{
  "horizontal_flip": true,
  "color_jitter": 0.2,
  "encoder_arch": "mobilenet_v2",
  "encoder_widths": [16, 32, 64, 128],
  "epochs": 6.2,
  "final_lr_fraction": 0
}
Rows from block 1 of the decoder, named by matrix and row number. Each number is 50 + 10 x the weight over its row's rms, rounded and kept within 0 to 99. All counts start at 0. After the name is the row's rms in percent of the matrix's.
# conv: 3x3 conv (decoder.mid.1.conv.weight, 192x192x3x3), inputs 13-25, a 3x3 kernel for each
conv.38 087:49 37 36 59 55 52 38 53 47 45 40 53 55 40 30 59 52 50 38 50 38 52 66 49 61 42 65 50 52 55 35 17 48 58 46 52 46 47 54 39 65 63 36 39 55 52 61 55 38 61 45 43 51 32 54 47 47 59 69 57 51 50 52 54 56 57 38 54 47 68 46 66 53 39 58 54 60 56 53 68 77 49 59 56 51 44 50 55 38 54 44 42 56 40 39 68 62 60 50 51 42 50 53 45 38 51 63 69 49 47 56 51 21 35 61 60 71
conv.39 111:35 29 54 31 75 55 53 55 61 48 43 44 57 64 57 62 59 47 49 54 57 51 59 62 46 65 51 54 48 54 57 59 52 42 43 52 47 54 47 43 53 77 53 57 59 34 50 48 53 51 63 58 57 66 53 46 54 44 87 51 43 48 47 47 46 50 31 38 64 51 57 43 75 61 54 63 46 51 47 63 51 48 52 35 60 45 52 52 53 52 43 56 40 47 40 61 38 44 44 39 53 53 44 41 50 45 48 30 50 28 43 43 60 56 54 46 58
conv.40 069:36 55 50 49 46 51 53 48 39 53 38 48 49 58 53 39 43 40 58 41 37 55 71 53 49 48 59 61 50 52 44 59 54 46 35 40 53 49 53 73 49 42 39 40 60 60 54 46 24 63 46 62 68 62 40 43 48 51 57 38 49 49 50 49 47 63 64 45 37 47 60 37 39 44 49 61 29 35 45 43 55 45 41 50 60 23 26 66 66 42 43 44 62 31 62 43 44 48 64 49 40 53 50 35 58 34 33 59 41 39 53 58 48 56 44 44 63
conv.41 099:53 42 41 60 53 58 51 47 47 52 46 52 59 40 47 53 49 52 39 44 45 55 57 59 54 53 55 57 59 56 44 44 50 41 51 58 47 49 40 51 50 45 40 47 49 52 48 42 35 73 31 50 49 54 51 30 55 48 48 50 61 57 48 57 68 47 46 46 34 44 49 44 54 52 48 53 49 40 62 45 55 56 70 64 59 46 59 60 51 45 45 42 47 37 69 37 53 45 48 54 45 52 54 53 43 64 52 46 60 41 54 45 84 70 41 51 56
conv.42 081:46 59 61 70 52 40 53 67 53 51 41 47 65 48 46 50 44 50 52 49 42 64 62 48 61 46 64 35 61 54 67 47 39 34 39 56 54 48 39 58 58 42 39 56 35 33 47 50 43 42 68 53 46 61 77 43 50 51 47 52 63 55 57 50 56 60 55 34 56 52 40 61 57 42 41 54 54 54 61 46 41 54 62 41 68 71 59 56 42 54 61 43 52 60 69 41 40 39 42 49 52 52 48 50 40 54 66 47 47 34 43 53 32 48 51 52 37
conv.43 115:36 62 44 54 31 59 48 59 47 42 46 54 42 28 50 64 55 64 41 48 62 59 36 44 57 51 50 46 55 61 52 43 45 47 40 61 53 44 53 49 67 58 45 33 61 47 36 50 44 51 65 48 56 45 54 58 50 55 60 66 47 43 46 41 49 47 44 43 57 38 50 45 53 45 31 51 46 33 43 51 40 53 48 75 50 55 36 49 19 42 43 47 49 47 45 65 43 70 68 43 40 56 62 59 56 62 75 54 43 69 59 64 08 66 53 55 57
conv.44 114:56 57 50 36 36 37 51 55 54 42 27 47 32 23 34 47 39 54 57 51 46 50 46 45 49 50 49 53 58 62 42 41 49 41 27 46 39 49 50 46 67 42 65 68 44 58 43 53 49 63 74 50 59 45 47 49 56 51 49 43 57 40 62 42 46 56 48 36 62 54 51 58 49 63 45 57 67 53 51 40 45 56 56 47 45 50 52 65 71 49 47 50 45 34 51 52 50 48 68 48 54 44 53 47 46 45 43 40 63 56 56 49 29 50 49 53 52
conv.45 059:47 68 53 53 39 22 52 36 49 56 40 36 25 37 47 52 53 54 57 58 55 50 56 66 56 43 64 50 41 61 58 63 54 45 49 51 50 45 38 53 56 48 60 48 49 61 42 47 54 39 55 57 38 42 69 53 56 47 60 53 52 49 39 79 51 47 62 52 51 29 43 49 54 55 64 46 49 46 45 50 61 42 42 47 27 32 55 62 42 44 23 55 44 55 41 36 54 41 38 57 60 48 37 36 36 38 26 68 42 70 57 75 67 59 59 59 56
conv.46 123:55 50 39 53 42 49 46 47 44 52 35 58 43 18 41 66 52 47 41 36 47 52 60 45 41 56 37 36 33 57 55 59 53 60 67 57 34 53 50 54 46 51 42 57 48 43 58 50 43 58 59 55 59 62 51 45 40 54 61 49 40 50 51 53 48 47 46 46 49 58 30 46 46 52 56 38 54 38 45 51 56 55 55 51 62 77 44 50 52 58 49 65 50 59 40 39 51 44 52 41 59 33 48 47 63 56 57 51 50 37 55 52 73 41 48 56 58
conv.47 093:39 53 52 46 57 53 40 45 57 51 46 51 62 45 42 56 25 37 46 40 47 57 57 58 62 41 55 67 53 41 51 48 45 47 66 60 56 59 55 41 63 49 54 73 37 42 59 49 48 42 45 43 55 49 61 47 42 47 65 65 58 49 51 50 50 64 43 24 49 39 53 50 57 66 57 61 64 62 49 44 65 49 53 53 55 51 58 47 39 35 54 60 61 36 59 64 66 44 47 39 32 39 41 60 51 47 56 36 46 46 57 49 88 53 56 27 39
conv.48 112:63 39 54 52 60 58 54 66 60 51 51 56 47 34 58 60 70 45 59 34 46 51 46 53 63 39 53 50 36 48 38 52 49 53 56 64 32 58 54 53 48 54 60 52 46 58 63 60 53 12 21 57 75 43 44 58 48 45 59 37 45 49 59 51 52 60 28 15 44 47 45 46 61 50 55 54 49 60 57 38 43 52 45 45 56 10 39 54 36 24 44 48 46 66 45 54 52 54 31 47 60 56 33 55 55 40 53 59 47 29 52 36 44 44 60 47 44
conv.49 089:51 47 38 43 56 50 57 65 56 70 67 37 54 75 40 51 48 44 53 47 51 28 52 56 52 31 50 43 37 39 70 52 47 57 62 52 39 66 51 71 50 58 46 31 41 59 54 58 52 49 52 54 40 46 53 51 43 51 36 60 58 45 48 41 50 53 62 59 52 48 51 51 50 42 49 61 62 52 58 50 53 57 47 54 39 25 51 50 52 56 56 47 56 74 61 53 40 44 54 54 48 55 46 50 56 41 67 50 52 63 61 46 41 60 34 62 38
conv.50 070:39 59 42 64 39 45 61 68 57 54 42 65 58 37 49 48 62 53 61 50 56 55 38 49 43 50 43 46 49 49 69 49 52 44 33 53 45 55 55 58 45 49 54 51 63 61 52 46 52 69 69 42 45 52 54 37 50 43 66 48 50 43 59 42 55 42 55 34 48 46 61 47 60 39 55 56 45 59 57 44 50 39 42 51 54 52 42 51 50 53 48 46 52 47 50 62 47 53 26 56 64 77 37 42 51 61 38 66 42 71 33 56 60 53 35 52 52
conv.51 141:57 55 59 46 49 40 67 51 59 48 70 55 47 63 54 48 33 42 53 51 59 32 35 30 52 69 44 47 48 52 59 57 59 21 22 39 45 43 40 49 49 55 51 56 54 55 55 52 46 41 43 50 67 58 36 31 38 56 71 52 60 45 51 52 45 60 53 47 52 54 47 45 47 26 44 41 32 39 58 76 40 57 49 50 32 35 39 47 70 44 42 26 45 55 63 66 46 44 42 39 16 47 52 63 56 46 54 43 61 50 53 49 43 50 41 32 45
conv.52 127:62 72 64 56 50 58 48 58 52 51 53 49 64 34 46 46 60 58 53 59 63 57 53 54 54 56 65 52 49 39 52 47 49 55 42 47 50 60 55 55 56 53 48 50 65 54 50 52 41 47 58 48 52 53 53 43 49 50 27 50 52 54 48 23 28 30 50 90 33 19 23 19 49 44 46 36 45 47 57 51 42 57 36 52 52 49 46 48 40 56 43 53 43 40 63 51 50 48 44 64 59 54 51 57 49 48 48 56 45 62 55 41 40 57 52 54 49
conv.53 110:41 61 61 53 21 49 52 44 47 44 57 44 66 61 48 47 35 49 37 66 50 60 54 35 53 50 61 50 50 49 49 47 31 48 58 57 56 56 46 63 38 57 52 51 45 55 49 51 68 58 61 48 57 43 50 51 49 42 44 43 47 54 47 69 46 42 49 71 60 45 43 32 46 37 53 58 49 48 48 47 51 50 47 50 16 29 53 63 57 51 35 49 39 38 62 67 52 54 54 56 55 57 62 52 47 47 51 42 49 74 43 69 32 40 46 52 53
conv.54 105:46 45 47 43 42 49 48 59 59 62 67 64 50 29 47 45 48 46 54 57 52 61 51 51 45 51 48 50 54 39 62 45 38 41 64 46 36 44 57 53 33 55 49 55 54 55 29 55 53 43 61 55 61 69 53 56 50 57 65 57 49 41 45 49 48 57 46 23 49 48 58 46 48 54 47 45 33 55 48 62 55 70 44 61 93 99 54 62 42 40 40 66 40 57 23 30 45 50 47 49 60 61 43 55 54 57 58 39 52 64 52 39 59 50 49 53 51
conv.55 094:39 55 55 53 33 51 41 56 66 64 50 56 50 51 56 58 64 43 53 53 52 54 65 58 48 55 45 52 53 53 39 36 37 49 81 54 46 34 31 24 56 33 40 60 58 48 57 62 65 53 49 45 45 46 58 43 66 44 82 53 55 49 52 53 57 42 44 29 44 47 49 50 34 46 51 49 50 40 61 50 54 53 50 36 54 62 69 52 68 51 35 43 60 48 64 44 49 45 53 63 41 57 55 56 61 43 45 50 41 45 35 45 59 60 44 55 59
conv.56 068:51 53 56 39 45 59 42 67 62 40 67 48 46 45 38 51 69 43 66 39 56 40 56 58 56 48 53 47 57 29 56 30 57 64 45 29 42 57 59 69 66 49 41 70 53 43 38 56 49 50 55 44 51 34 41 75 46 50 46 52 44 34 33 48 56 63 44 53 51 47 53 46 45 53 54 52 38 44 63 64 56 47 62 52 50 81 44 70 25 54 51 51 44 35 47 49 40 40 66 53 55 54 45 44 61 34 51 41 52 38 49 61 49 51 50 43 41
conv.57 082:65 49 48 55 49 43 59 45 51 51 58 56 52 41 59 56 60 74 44 56 42 36 50 60 49 46 46 54 56 65 59 58 55 50 55 49 56 40 67 45 47 58 40 42 55 57 60 48 55 68 42 54 62 57 46 55 67 45 48 44 60 40 50 38 59 56 42 48 46 50 60 52 57 56 44 60 60 52 31 49 50 46 42 44 46 46 36 53 59 42 65 47 42 44 72 53 44 49 45 40 53 52 38 42 55 84 57 40 60 58 44 53 50 48 61 54 55
conv.58 103:48 49 60 51 52 56 48 66 53 33 28 43 71 30 56 57 37 57 38 46 50 53 48 39 40 39 58 54 40 51 58 81 55 56 66 58 52 27 37 51 52 46 41 41 63 50 58 49 78 32 40 35 36 50 44 41 61 51 48 52 40 47 58 36 56 41 44 34 32 39 39 49 52 58 52 58 53 36 44 26 58 49 39 43 48 22 54 40 47 40 55 33 63 57 56 60 59 55 47 46 49 64 50 24 50 58 86 50 53 27 48 37 33 55 55 47 48
conv.59 079:53 60 58 38 49 59 43 36 45 42 65 46 54 61 50 59 37 60 48 57 61 65 49 46 42 50 53 45 50 48 56 38 46 52 68 41 44 45 58 41 51 53 46 48 53 43 49 44 34 31 55 49 48 42 59 49 51 54 58 40 59 55 43 52 45 57 49 36 50 52 59 53 31 47 35 37 47 57 50 46 47 42 60 33 37 67 52 51 52 41 57 62 53 42 68 42 44 60 42 56 49 56 39 65 68 54 68 60 63 46 39 38 43 33 59 43 47
conv.60 096:55 44 55 48 53 47 57 46 48 52 57 53 41 37 44 58 37 51 63 53 54 52 43 61 45 55 51 44 52 40 58 50 44 52 59 51 49 53 51 34 56 67 53 58 57 49 48 37 57 59 65 58 58 51 54 55 62 38 60 45 50 47 48 45 54 49 40 99 66 46 56 48 46 49 54 59 49 52 38 54 59 55 57 45 51 76 44 54 63 51 43 43 52 51 54 54 47 51 47 42 58 49 37 46 41 41 47 42 46 47 31 33 05 29 45 32 50
conv.61 108:54 52 53 50 41 50 56 62 50 56 47 41 35 71 58 56 41 52 44 43 52 54 59 57 51 53 61 55 52 49 55 61 53 51 28 49 54 47 52 51 62 69 54 63 60 55 47 42 54 66 49 53 47 47 42 58 58 29 29 56 46 53 57 31 50 44 48 81 60 32 49 54 44 51 48 54 57 50 53 54 42 31 42 42 54 56 47 43 35 39 43 51 50 27 59 54 46 51 38 53 48 53 48 53 50 53 58 53 52 47 52 37 22 38 48 39 42
conv.62 096:57 34 56 51 45 57 65 54 51 48 29 54 31 99 63 48 48 60 40 47 40 51 71 63 51 53 43 40 52 59 52 67 65 45 41 56 46 40 43 49 43 32 51 66 51 52 58 53 39 35 44 48 43 57 55 53 51 39 37 54 30 49 71 49 38 33 19 26 52 40 51 52 40 49 52 50 54 50 44 38 52 45 63 60 51 47 49 53 37 34 41 50 59 41 63 47 40 49 51 48 62 44 36 47 39 69 54 53 63 46 62 60 61 48 39 46 33
conv.63 102:42 55 50 56 66 47 44 66 50 44 59 42 48 99 58 37 80 65 40 52 45 55 37 54 57 46 58 50 41 53 63 45 52 51 48 46 47 58 50 33 50 58 60 43 57 41 59 52 53 45 49 40 37 38 49 47 49 50 70 53 46 66 55 45 52 53 53 19 48 56 48 53 43 47 44 52 52 43 42 50 45 54 73 44 52 00 35 57 53 47 55 41 34 59 78 65 59 49 53 52 38 47 46 60 48 40 50 54 48 63 51 43 72 35 40 57 49
conv.64 112:43 61 37 47 50 58 42 53 37 32 36 51 45 46 47 56 55 48 41 52 47 64 64 67 52 59 46 45 53 66 45 41 53 61 56 68 43 37 39 49 43 32 42 52 36 37 49 49 54 45 65 42 43 50 51 38 53 53 42 58 50 48 59 46 36 46 24 12 16 54 38 54 46 51 47 57 59 44 49 48 51 63 43 59 60 72 71 50 57 50 59 44 50 48 47 61 51 62 47 47 59 39 56 48 59 28 46 52 45 56 62 54 30 60 42 60 46
conv.65 112:50 51 43 58 60 46 45 59 54 44 43 45 40 58 39 47 40 38 53 53 46 46 55 59 54 49 42 48 58 49 59 48 48 67 58 48 40 44 56 49 61 52 55 48 52 54 56 40 83 56 46 61 65 56 45 42 58 59 81 63 44 46 55 51 48 50 43 58 48 59 48 56 56 51 51 68 53 46 62 67 49 48 48 54 60 71 36 51 49 58 49 54 59 44 58 50 41 38 47 48 43 56 44 45 45 45 64 36 54 41 47 27 00 48 42 34 51
conv.66 060:55 62 48 47 54 49 35 47 61 58 35 53 47 60 52 43 49 68 36 46 53 52 51 55 46 58 27 59 42 49 40 65 57 52 42 60 58 60 56 57 34 41 65 47 69 57 60 52 53 62 34 53 44 45 36 56 39 83 31 47 24 55 64 53 39 36 48 42 39 52 44 46 43 43 44 42 35 58 64 54 45 37 60 59 52 12 35 46 49 49 55 61 48 61 36 63 54 35 82 36 43 40 75 28 57 32 58 52 61 50 41 42 50 49 75 45 51
conv.67 105:55 49 56 52 51 57 53 59 42 59 52 57 67 35 49 53 49 58 42 39 36 51 42 53 45 37 52 47 50 39 55 64 56 49 29 49 65 54 51 55 36 52 59 57 50 49 42 53 64 34 26 43 42 29 38 42 42 57 57 48 50 51 62 47 43 45 53 61 45 51 48 35 50 49 53 52 58 51 43 47 41 30 49 43 27 99 54 56 42 55 47 41 62 50 48 51 53 45 36 61 45 48 51 41 54 43 46 63 41 59 54 64 81 65 50 44 56
conv.68 120:57 70 52 47 38 42 56 53 55 42 16 34 43 26 54 48 61 55 50 70 51 44 40 39 55 31 54 42 56 61 40 62 60 45 31 38 67 54 51 54 47 59 42 40 42 50 62 60 49 44 30 47 62 40 51 35 38 49 84 31 51 47 49 64 43 48 63 71 62 51 47 55 54 62 49 36 45 40 42 39 47 37 47 48 48 18 61 56 48 66 39 40 62 67 72 60 59 45 46 47 53 43 62 51 59 28 16 39 54 37 43 44 37 52 52 51 47
conv.69 092:50 46 49 62 34 36 55 50 48 35 47 63 74 53 45 42 52 66 41 54 56 51 41 51 50 50 54 45 62 70 53 56 49 45 27 44 52 51 37 62 64 73 44 49 48 43 42 55 48 26 60 68 63 49 81 63 51 45 67 55 59 61 48 69 56 43 27 58 59 53 44 45 53 53 51 52 50 55 55 73 43 63 43 58 34 54 41 37 41 52 55 45 44 51 44 58 41 36 42 45 45 57 55 55 52 24 61 61 56 67 43 56 50 49 57 35 54
conv.70 111:58 48 54 59 60 50 53 56 46 66 59 53 58 79 48 43 47 52 58 52 62 49 36 46 44 53 52 43 52 54 49 60 55 48 53 46 47 35 47 34 71 58 56 54 53 56 56 55 39 51 57 47 53 48 48 44 48 62 60 45 52 63 44 61 51 57 58 40 56 49 46 58 47 51 54 55 49 37 50 59 51 53 53 42 52 39 36 65 53 67 48 39 53 59 57 51 70 47 56 36 58 64 52 59 57 37 50 39 52 61 53 61 70 43 55 61 61
conv.71 091:40 41 54 46 61 71 51 57 45 53 51 53 50 35 56 61 56 55 47 51 52 46 49 58 36 60 50 52 44 38 50 41 45 60 43 44 51 52 56 50 47 64 47 36 41 54 54 63 46 36 40 42 42 31 47 49 57 63 51 44 40 43 52 53 46 41 66 39 54 56 58 50 40 44 65 37 49 31 44 51 41 65 40 55 51 34 37 47 57 40 56 43 48 75 49 32 63 43 44 63 43 59 52 40 58 63 40 55 51 60 57 50 51 73 58 45 51
conv.72 103:57 50 37 33 59 56 53 49 57 43 36 48 43 82 34 38 49 43 45 46 45 52 52 48 56 45 55 44 46 48 40 51 46 40 45 48 50 49 65 25 45 59 58 58 48 60 57 64 60 59 78 50 57 55 45 47 52 58 61 43 56 45 51 42 45 39 53 18 41 47 56 53 50 58 58 61 53 55 50 73 60 59 63 51 48 77 50 48 66 75 44 41 58 55 60 61 45 55 56 61 59 54 63 56 55 54 41 59 52 59 42 51 27 56 45 56 50
conv.73 117:48 51 56 44 61 54 49 44 48 45 56 76 59 68 38 55 51 53 33 59 61 48 56 44 60 39 31 56 55 39 51 52 65 36 51 50 57 46 51 58 71 81 43 42 38 41 42 45 45 53 87 36 64 45 48 54 48 45 68 35 52 29 29 47 46 43 69 50 38 54 41 50 48 40 40 46 46 55 46 51 72 44 51 64 61 66 67 48 37 51 37 61 49 48 30 59 40 43 46 39 55 45 56 36 43 28 50 63 39 62 52 44 72 34 53 61 49
conv.74 094:46 50 49 52 51 56 57 58 54 53 62 47 48 48 52 35 41 47 56 53 45 54 59 41 59 44 46 48 53 52 47 44 52 65 55 54 60 56 42 65 67 58 64 54 53 45 44 47 46 34 27 51 59 32 43 51 47 61 59 60 46 42 67 56 52 44 41 27 30 60 33 52 51 39 46 47 44 67 46 39 45 65 54 46 38 50 63 42 31 55 42 36 60 49 50 27 56 50 44 41 41 44 39 41 53 56 77 45 51 61 46 57 65 79 60 50 58
conv.75 085:45 49 52 53 50 51 54 53 44 57 48 57 45 39 48 55 52 47 44 46 48 54 55 57 43 30 38 48 45 52 40 44 42 52 59 76 44 48 41 70 42 55 52 43 60 50 55 42 51 33 56 49 70 51 48 46 65 47 67 36 42 56 44 52 55 44 53 55 40 61 45 56 46 39 38 58 75 56 73 77 87 38 41 37 51 33 62 60 28 54 44 41 51 43 41 42 52 74 65 54 40 41 56 58 49 36 60 55 46 48 53 52 65 55 51 59 50
conv.76 086:32 58 51 54 39 55 66 46 46 45 51 59 39 39 52 49 56 41 48 47 55 40 50 52 63 54 50 56 46 34 65 60 58 55 28 44 56 42 56 55 36 62 49 54 57 49 42 31 75 49 41 57 64 56 41 55 52 67 62 52 60 43 57 39 46 61 40 52 38 50 48 45 59 42 55 38 50 52 42 67 47 50 43 52 48 37 58 68 68 64 52 50 34 30 32 37 45 68 46 66 67 53 52 55 64 48 65 46 46 52 58 30 47 59 43 52 52
conv.77 090:46 56 34 72 25 45 39 53 45 53 39 53 42 69 53 47 71 50 51 51 41 58 49 58 62 59 47 52 68 61 48 45 64 57 47 43 48 63 50 57 52 46 42 48 51 55 43 53 49 70 51 41 58 50 50 48 38 50 56 40 36 48 42 50 41 55 52 42 47 57 44 57 50 54 57 49 41 53 50 59 59 51 51 54 68 44 56 52 40 42 43 55 45 45 40 60 51 56 49 35 35 43 34 57 34 33 62 33 52 58 45 28 69 42 56 43 48
conv.78 086:40 53 43 45 66 33 45 47 42 61 56 45 40 58 57 55 47 46 43 57 47 42 62 33 47 43 40 48 56 56 56 60 54 50 54 36 60 43 48 40 51 45 45 50 43 52 53 47 51 47 42 66 44 57 39 50 47 44 36 68 52 56 52 57 64 77 59 39 56 50 55 47 51 62 64 54 50 40 47 70 63 43 48 66 51 36 33 44 52 46 48 65 48 37 59 57 36 55 37 42 46 63 57 49 35 52 46 57 44 42 48 47 58 50 42 54 52
conv.79 068:63 61 55 69 38 60 40 65 48 51 32 52 66 69 70 56 57 49 47 57 38 54 48 50 45 53 50 41 37 48 61 68 67 35 65 38 41 52 56 44 33 62 46 60 49 48 48 47 46 61 38 58 46 51 48 32 57 44 35 38 59 58 56 50 46 58 25 49 42 60 41 55 49 48 49 48 46 59 67 42 53 48 52 40 54 68 83 62 22 48 51 64 33 42 73 53 43 67 58 65 66 65 42 38 54 48 19 50 57 58 62 40 81 48 46 45 57
conv.80 097:58 51 56 52 42 65 55 39 43 54 39 47 39 42 46 50 47 55 57 68 38 49 41 44 52 53 48 62 75 51 65 48 64 36 04 46 36 50 57 63 39 41 69 30 43 56 47 66 44 21 47 50 49 54 40 45 38 51 62 27 50 41 55 54 53 51 49 48 58 49 62 45 51 82 64 48 36 52 52 38 43 65 47 47 38 54 35 61 54 48 70 61 43 50 50 51 40 46 59 52 68 42 52 59 43 48 41 54 35 71 44 42 47 25 42 41 58
conv.81 104:46 49 47 55 51 49 54 45 49 51 61 63 62 71 67 46 47 46 58 36 47 36 47 47 55 42 48 50 46 62 45 60 55 57 56 58 54 45 43 47 39 13 44 45 49 46 37 48 37 32 15 49 59 42 50 39 66 54 40 57 54 44 45 60 58 61 52 78 63 43 35 45 52 60 54 41 65 46 51 39 43 47 39 43 44 73 46 49 46 51 50 56 58 51 99 56 48 59 47 43 49 42 64 67 61 50 32 46 55 69 78 76 71 65 51 50 64
conv.82 104:61 48 52 37 67 51 71 60 40 46 52 45 49 68 63 40 64 42 39 37 48 75 74 45 46 49 45 35 58 48 58 45 54 51 56 45 46 52 41 52 66 60 48 60 53 56 62 47 37 40 40 39 45 57 50 35 59 61 34 49 58 45 39 64 65 53 39 46 47 47 52 47 48 42 49 40 38 56 46 40 47 47 65 53 40 46 45 55 46 55 43 38 54 34 46 59 58 56 41 50 50 44 48 56 57 67 56 39 40 36 41 42 59 50 51 44 47
conv.83 129:52 55 55 45 50 41 56 53 55 47 28 49 41 38 47 50 48 48 57 50 53 37 34 61 56 43 51 44 48 43 56 55 44 49 39 62 53 43 53 32 51 61 36 50 54 52 65 62 72 81 88 49 49 49 47 34 53 57 63 60 52 34 46 44 46 52 68 81 66 53 55 47 39 39 55 41 57 47 61 44 56 49 39 50 39 34 52 54 24 46 51 41 37 43 43 66 47 47 68 64 50 45 53 69 51 41 42 40 51 51 49 62 02 38 55 48 46
conv.84 115:40 56 50 54 45 40 51 60 52 51 53 46 44 57 57 51 50 47 44 47 57 57 57 47 50 58 51 52 45 48 53 54 63 59 59 50 43 52 40 37 56 52 48 49 48 53 51 52 74 57 58 48 73 47 51 59 44 60 75 43 55 55 39 36 35 54 58 80 72 37 36 49 56 45 51 51 49 57 58 56 55 58 63 56 49 99 80 55 69 59 47 48 53 40 30 41 59 54 47 56 63 65 43 57 42 58 51 51 57 50 59 39 33 44 50 54 55
conv.85 117:52 49 64 57 57 62 41 55 62 51 40 57 37 52 65 40 37 62 55 47 49 48 68 46 51 57 61 45 64 55 37 54 47 54 50 67 55 50 39 67 54 81 36 54 49 51 52 57 49 50 37 39 49 36 51 47 37 52 63 45 60 50 35 51 60 51 55 50 23 53 54 40 46 48 59 55 35 50 49 47 50 61 51 50 46 47 58 54 36 54 38 50 48 48 52 44 47 47 45 53 39 52 63 47 53 39 44 58 53 50 66 47 73 58 53 48 45
conv.86 099:63 55 64 48 65 58 72 50 56 54 61 49 46 49 70 66 50 49 54 47 50 34 47 59 54 40 35 61 40 43 47 43 58 47 49 45 55 48 51 65 43 34 45 38 40 50 59 48 60 37 60 60 48 55 41 50 41 34 60 47 43 31 44 27 58 53 53 41 87 43 56 45 45 59 55 47 51 58 49 51 48 42 41 44 47 58 65 56 32 47 62 57 46 40 56 52 41 47 37 53 58 61 50 43 43 59 58 50 52 59 53 52 43 38 51 53 48
conv.87 122:57 56 47 51 53 57 44 56 45 42 33 33 41 22 40 40 53 46 59 42 49 68 45 52 60 61 51 55 51 51 46 54 56 47 63 60 47 58 50 57 45 50 53 65 54 51 53 46 66 44 19 55 56 49 52 35 45 65 64 57 40 54 34 52 43 64 56 66 33 44 46 44 57 29 51 46 36 70 44 40 52 62 33 45 45 04 49 43 37 44 48 50 45 38 37 32 46 44 35 51 56 56 50 36 45 57 39 25 44 64 45 57 73 54 50 51 54
conv.88 114:51 61 51 45 60 52 50 54 49 42 66 42 46 77 40 40 48 41 50 55 48 59 30 49 51 55 46 57 49 43 56 55 42 48 59 50 51 47 52 39 56 51 48 50 54 56 55 48 47 38 46 60 41 61 46 46 44 64 66 54 55 44 41 54 63 50 53 51 42 59 63 59 58 60 47 40 73 68 44 58 48 37 51 51 38 44 61 37 41 51 46 61 47 52 53 46 56 47 63 47 56 47 53 61 40 61 53 32 60 38 53 42 68 57 49 47 57
conv.89 090:43 41 56 28 67 30 42 35 45 45 56 35 47 42 26 37 52 46 47 52 39 51 44 41 44 54 51 58 62 50 40 60 64 42 62 26 41 50 56 45 38 68 44 49 55 46 42 60 35 55 54 54 42 39 60 51 51 64 56 59 51 49 44 56 54 38 46 64 30 52 43 39 55 52 44 57 64 50 50 58 54 59 73 51 55 47 53 49 51 52 53 38 59 51 59 50 60 35 71 45 39 59 59 44 49 64 48 57 53 50 62 60 58 71 60 51 45
conv.90 110:40 64 35 45 33 53 53 51 56 45 75 48 52 45 41 58 62 51 39 38 43 50 44 44 58 61 31 55 60 58 51 45 55 46 50 58 56 56 53 76 72 58 52 42 46 43 52 34 16 68 54 49 59 41 59 48 58 43 33 54 60 50 58 50 51 41 41 36 30 53 43 48 40 48 55 53 38 44 49 52 59 56 72 60 73 76 46 58 47 48 51 48 39 52 62 40 37 48 62 51 52 30 46 54 63 39 56 47 49 56 63 70 64 50 48 56 44
conv.91 109:58 41 48 11 56 60 52 56 45 57 47 50 30 34 39 54 65 52 60 42 61 36 41 43 63 62 52 45 63 55 65 51 45 29 61 45 51 54 44 54 66 34 47 62 36 60 40 47 54 60 35 48 49 40 38 36 40 38 60 54 50 44 50 30 39 51 69 65 44 61 41 52 39 50 46 64 46 51 52 25 49 37 57 56 74 60 54 49 60 51 48 56 54 25 57 62 52 62 61 61 44 47 40 65 51 37 46 47 53 62 57 33 53 78 49 59 45
conv.92 098:59 63 49 56 44 45 47 50 56 52 62 38 50 60 51 51 31 46 61 52 54 58 42 39 42 58 45 33 52 43 41 58 49 54 35 41 61 63 55 68 58 56 66 64 43 49 57 71 38 39 58 46 41 65 43 53 51 43 53 40 54 37 52 36 45 62 28 44 58 41 43 38 55 52 39 55 43 60 41 48 45 50 45 38 43 22 32 43 42 55 51 55 43 43 73 50 56 29 60 59 36 52 70 56 43 55 45 61 54 72 54 59 54 47 54 40 59
conv.93 092:58 50 46 48 50 47 41 58 43 52 52 48 54 79 60 40 58 47 43 38 59 65 44 44 51 55 49 53 49 46 61 57 53 50 54 50 47 55 53 27 56 57 39 48 49 43 48 48 52 53 60 52 33 38 52 48 60 58 20 51 46 62 54 45 52 51 40 24 17 43 49 44 54 52 38 57 55 48 50 29 44 57 61 50 58 70 36 39 39 60 46 62 63 53 60 43 33 42 61 37 48 49 39 49 44 52 27 48 55 46 38 52 51 78 46 70 48
conv.94 111:53 54 52 48 68 48 52 58 57 65 48 32 51 28 30 51 60 45 63 52 51 48 39 49 57 32 42 55 67 47 48 56 58 54 39 39 25 44 35 38 49 56 62 42 58 51 48 40 46 64 75 60 47 45 68 55 37 68 59 54 45 45 47 63 54 57 48 42 50 48 40 51 73 66 45 61 49 52 49 51 55 69 63 56 57 49 69 63 45 46 52 70 38 43 51 51 41 38 51 52 62 49 44 46 47 45 41 52 59 61 68 42 58 52 42 57 56
conv.95 113:37 58 45 52 63 73 47 53 47 42 35 46 54 39 58 53 45 39 41 50 56 61 46 52 42 57 40 48 45 48 56 49 57 51 52 55 43 57 62 55 40 59 41 45 49 45 37 53 49 43 29 57 68 55 48 53 57 56 85 52 53 50 50 58 51 57 48 33 53 42 52 58 54 45 51 41 33 51 49 48 61 61 44 66 69 09 54 56 41 53 54 46 51 45 34 45 57 38 47 54 73 57 57 37 43 63 63 44 37 65 41 31 58 53 47 43 44
conv.96 102:56 49 50 33 60 55 49 59 48 48 36 37 39 81 53 49 45 58 48 56 47 55 63 47 49 64 57 53 61 54 42 45 50 54 39 51 52 63 52 64 38 53 49 52 42 47 38 36 41 32 48 50 53 53 55 49 41 57 61 53 54 52 43 43 50 53 48 42 36 51 33 53 62 34 42 42 29 40 53 68 62 58 33 53 43 31 45 50 69 53 51 37 44 38 64 53 53 47 51 51 43 41 46 62 48 43 37 47 40 62 48 66 56 60 49 56 40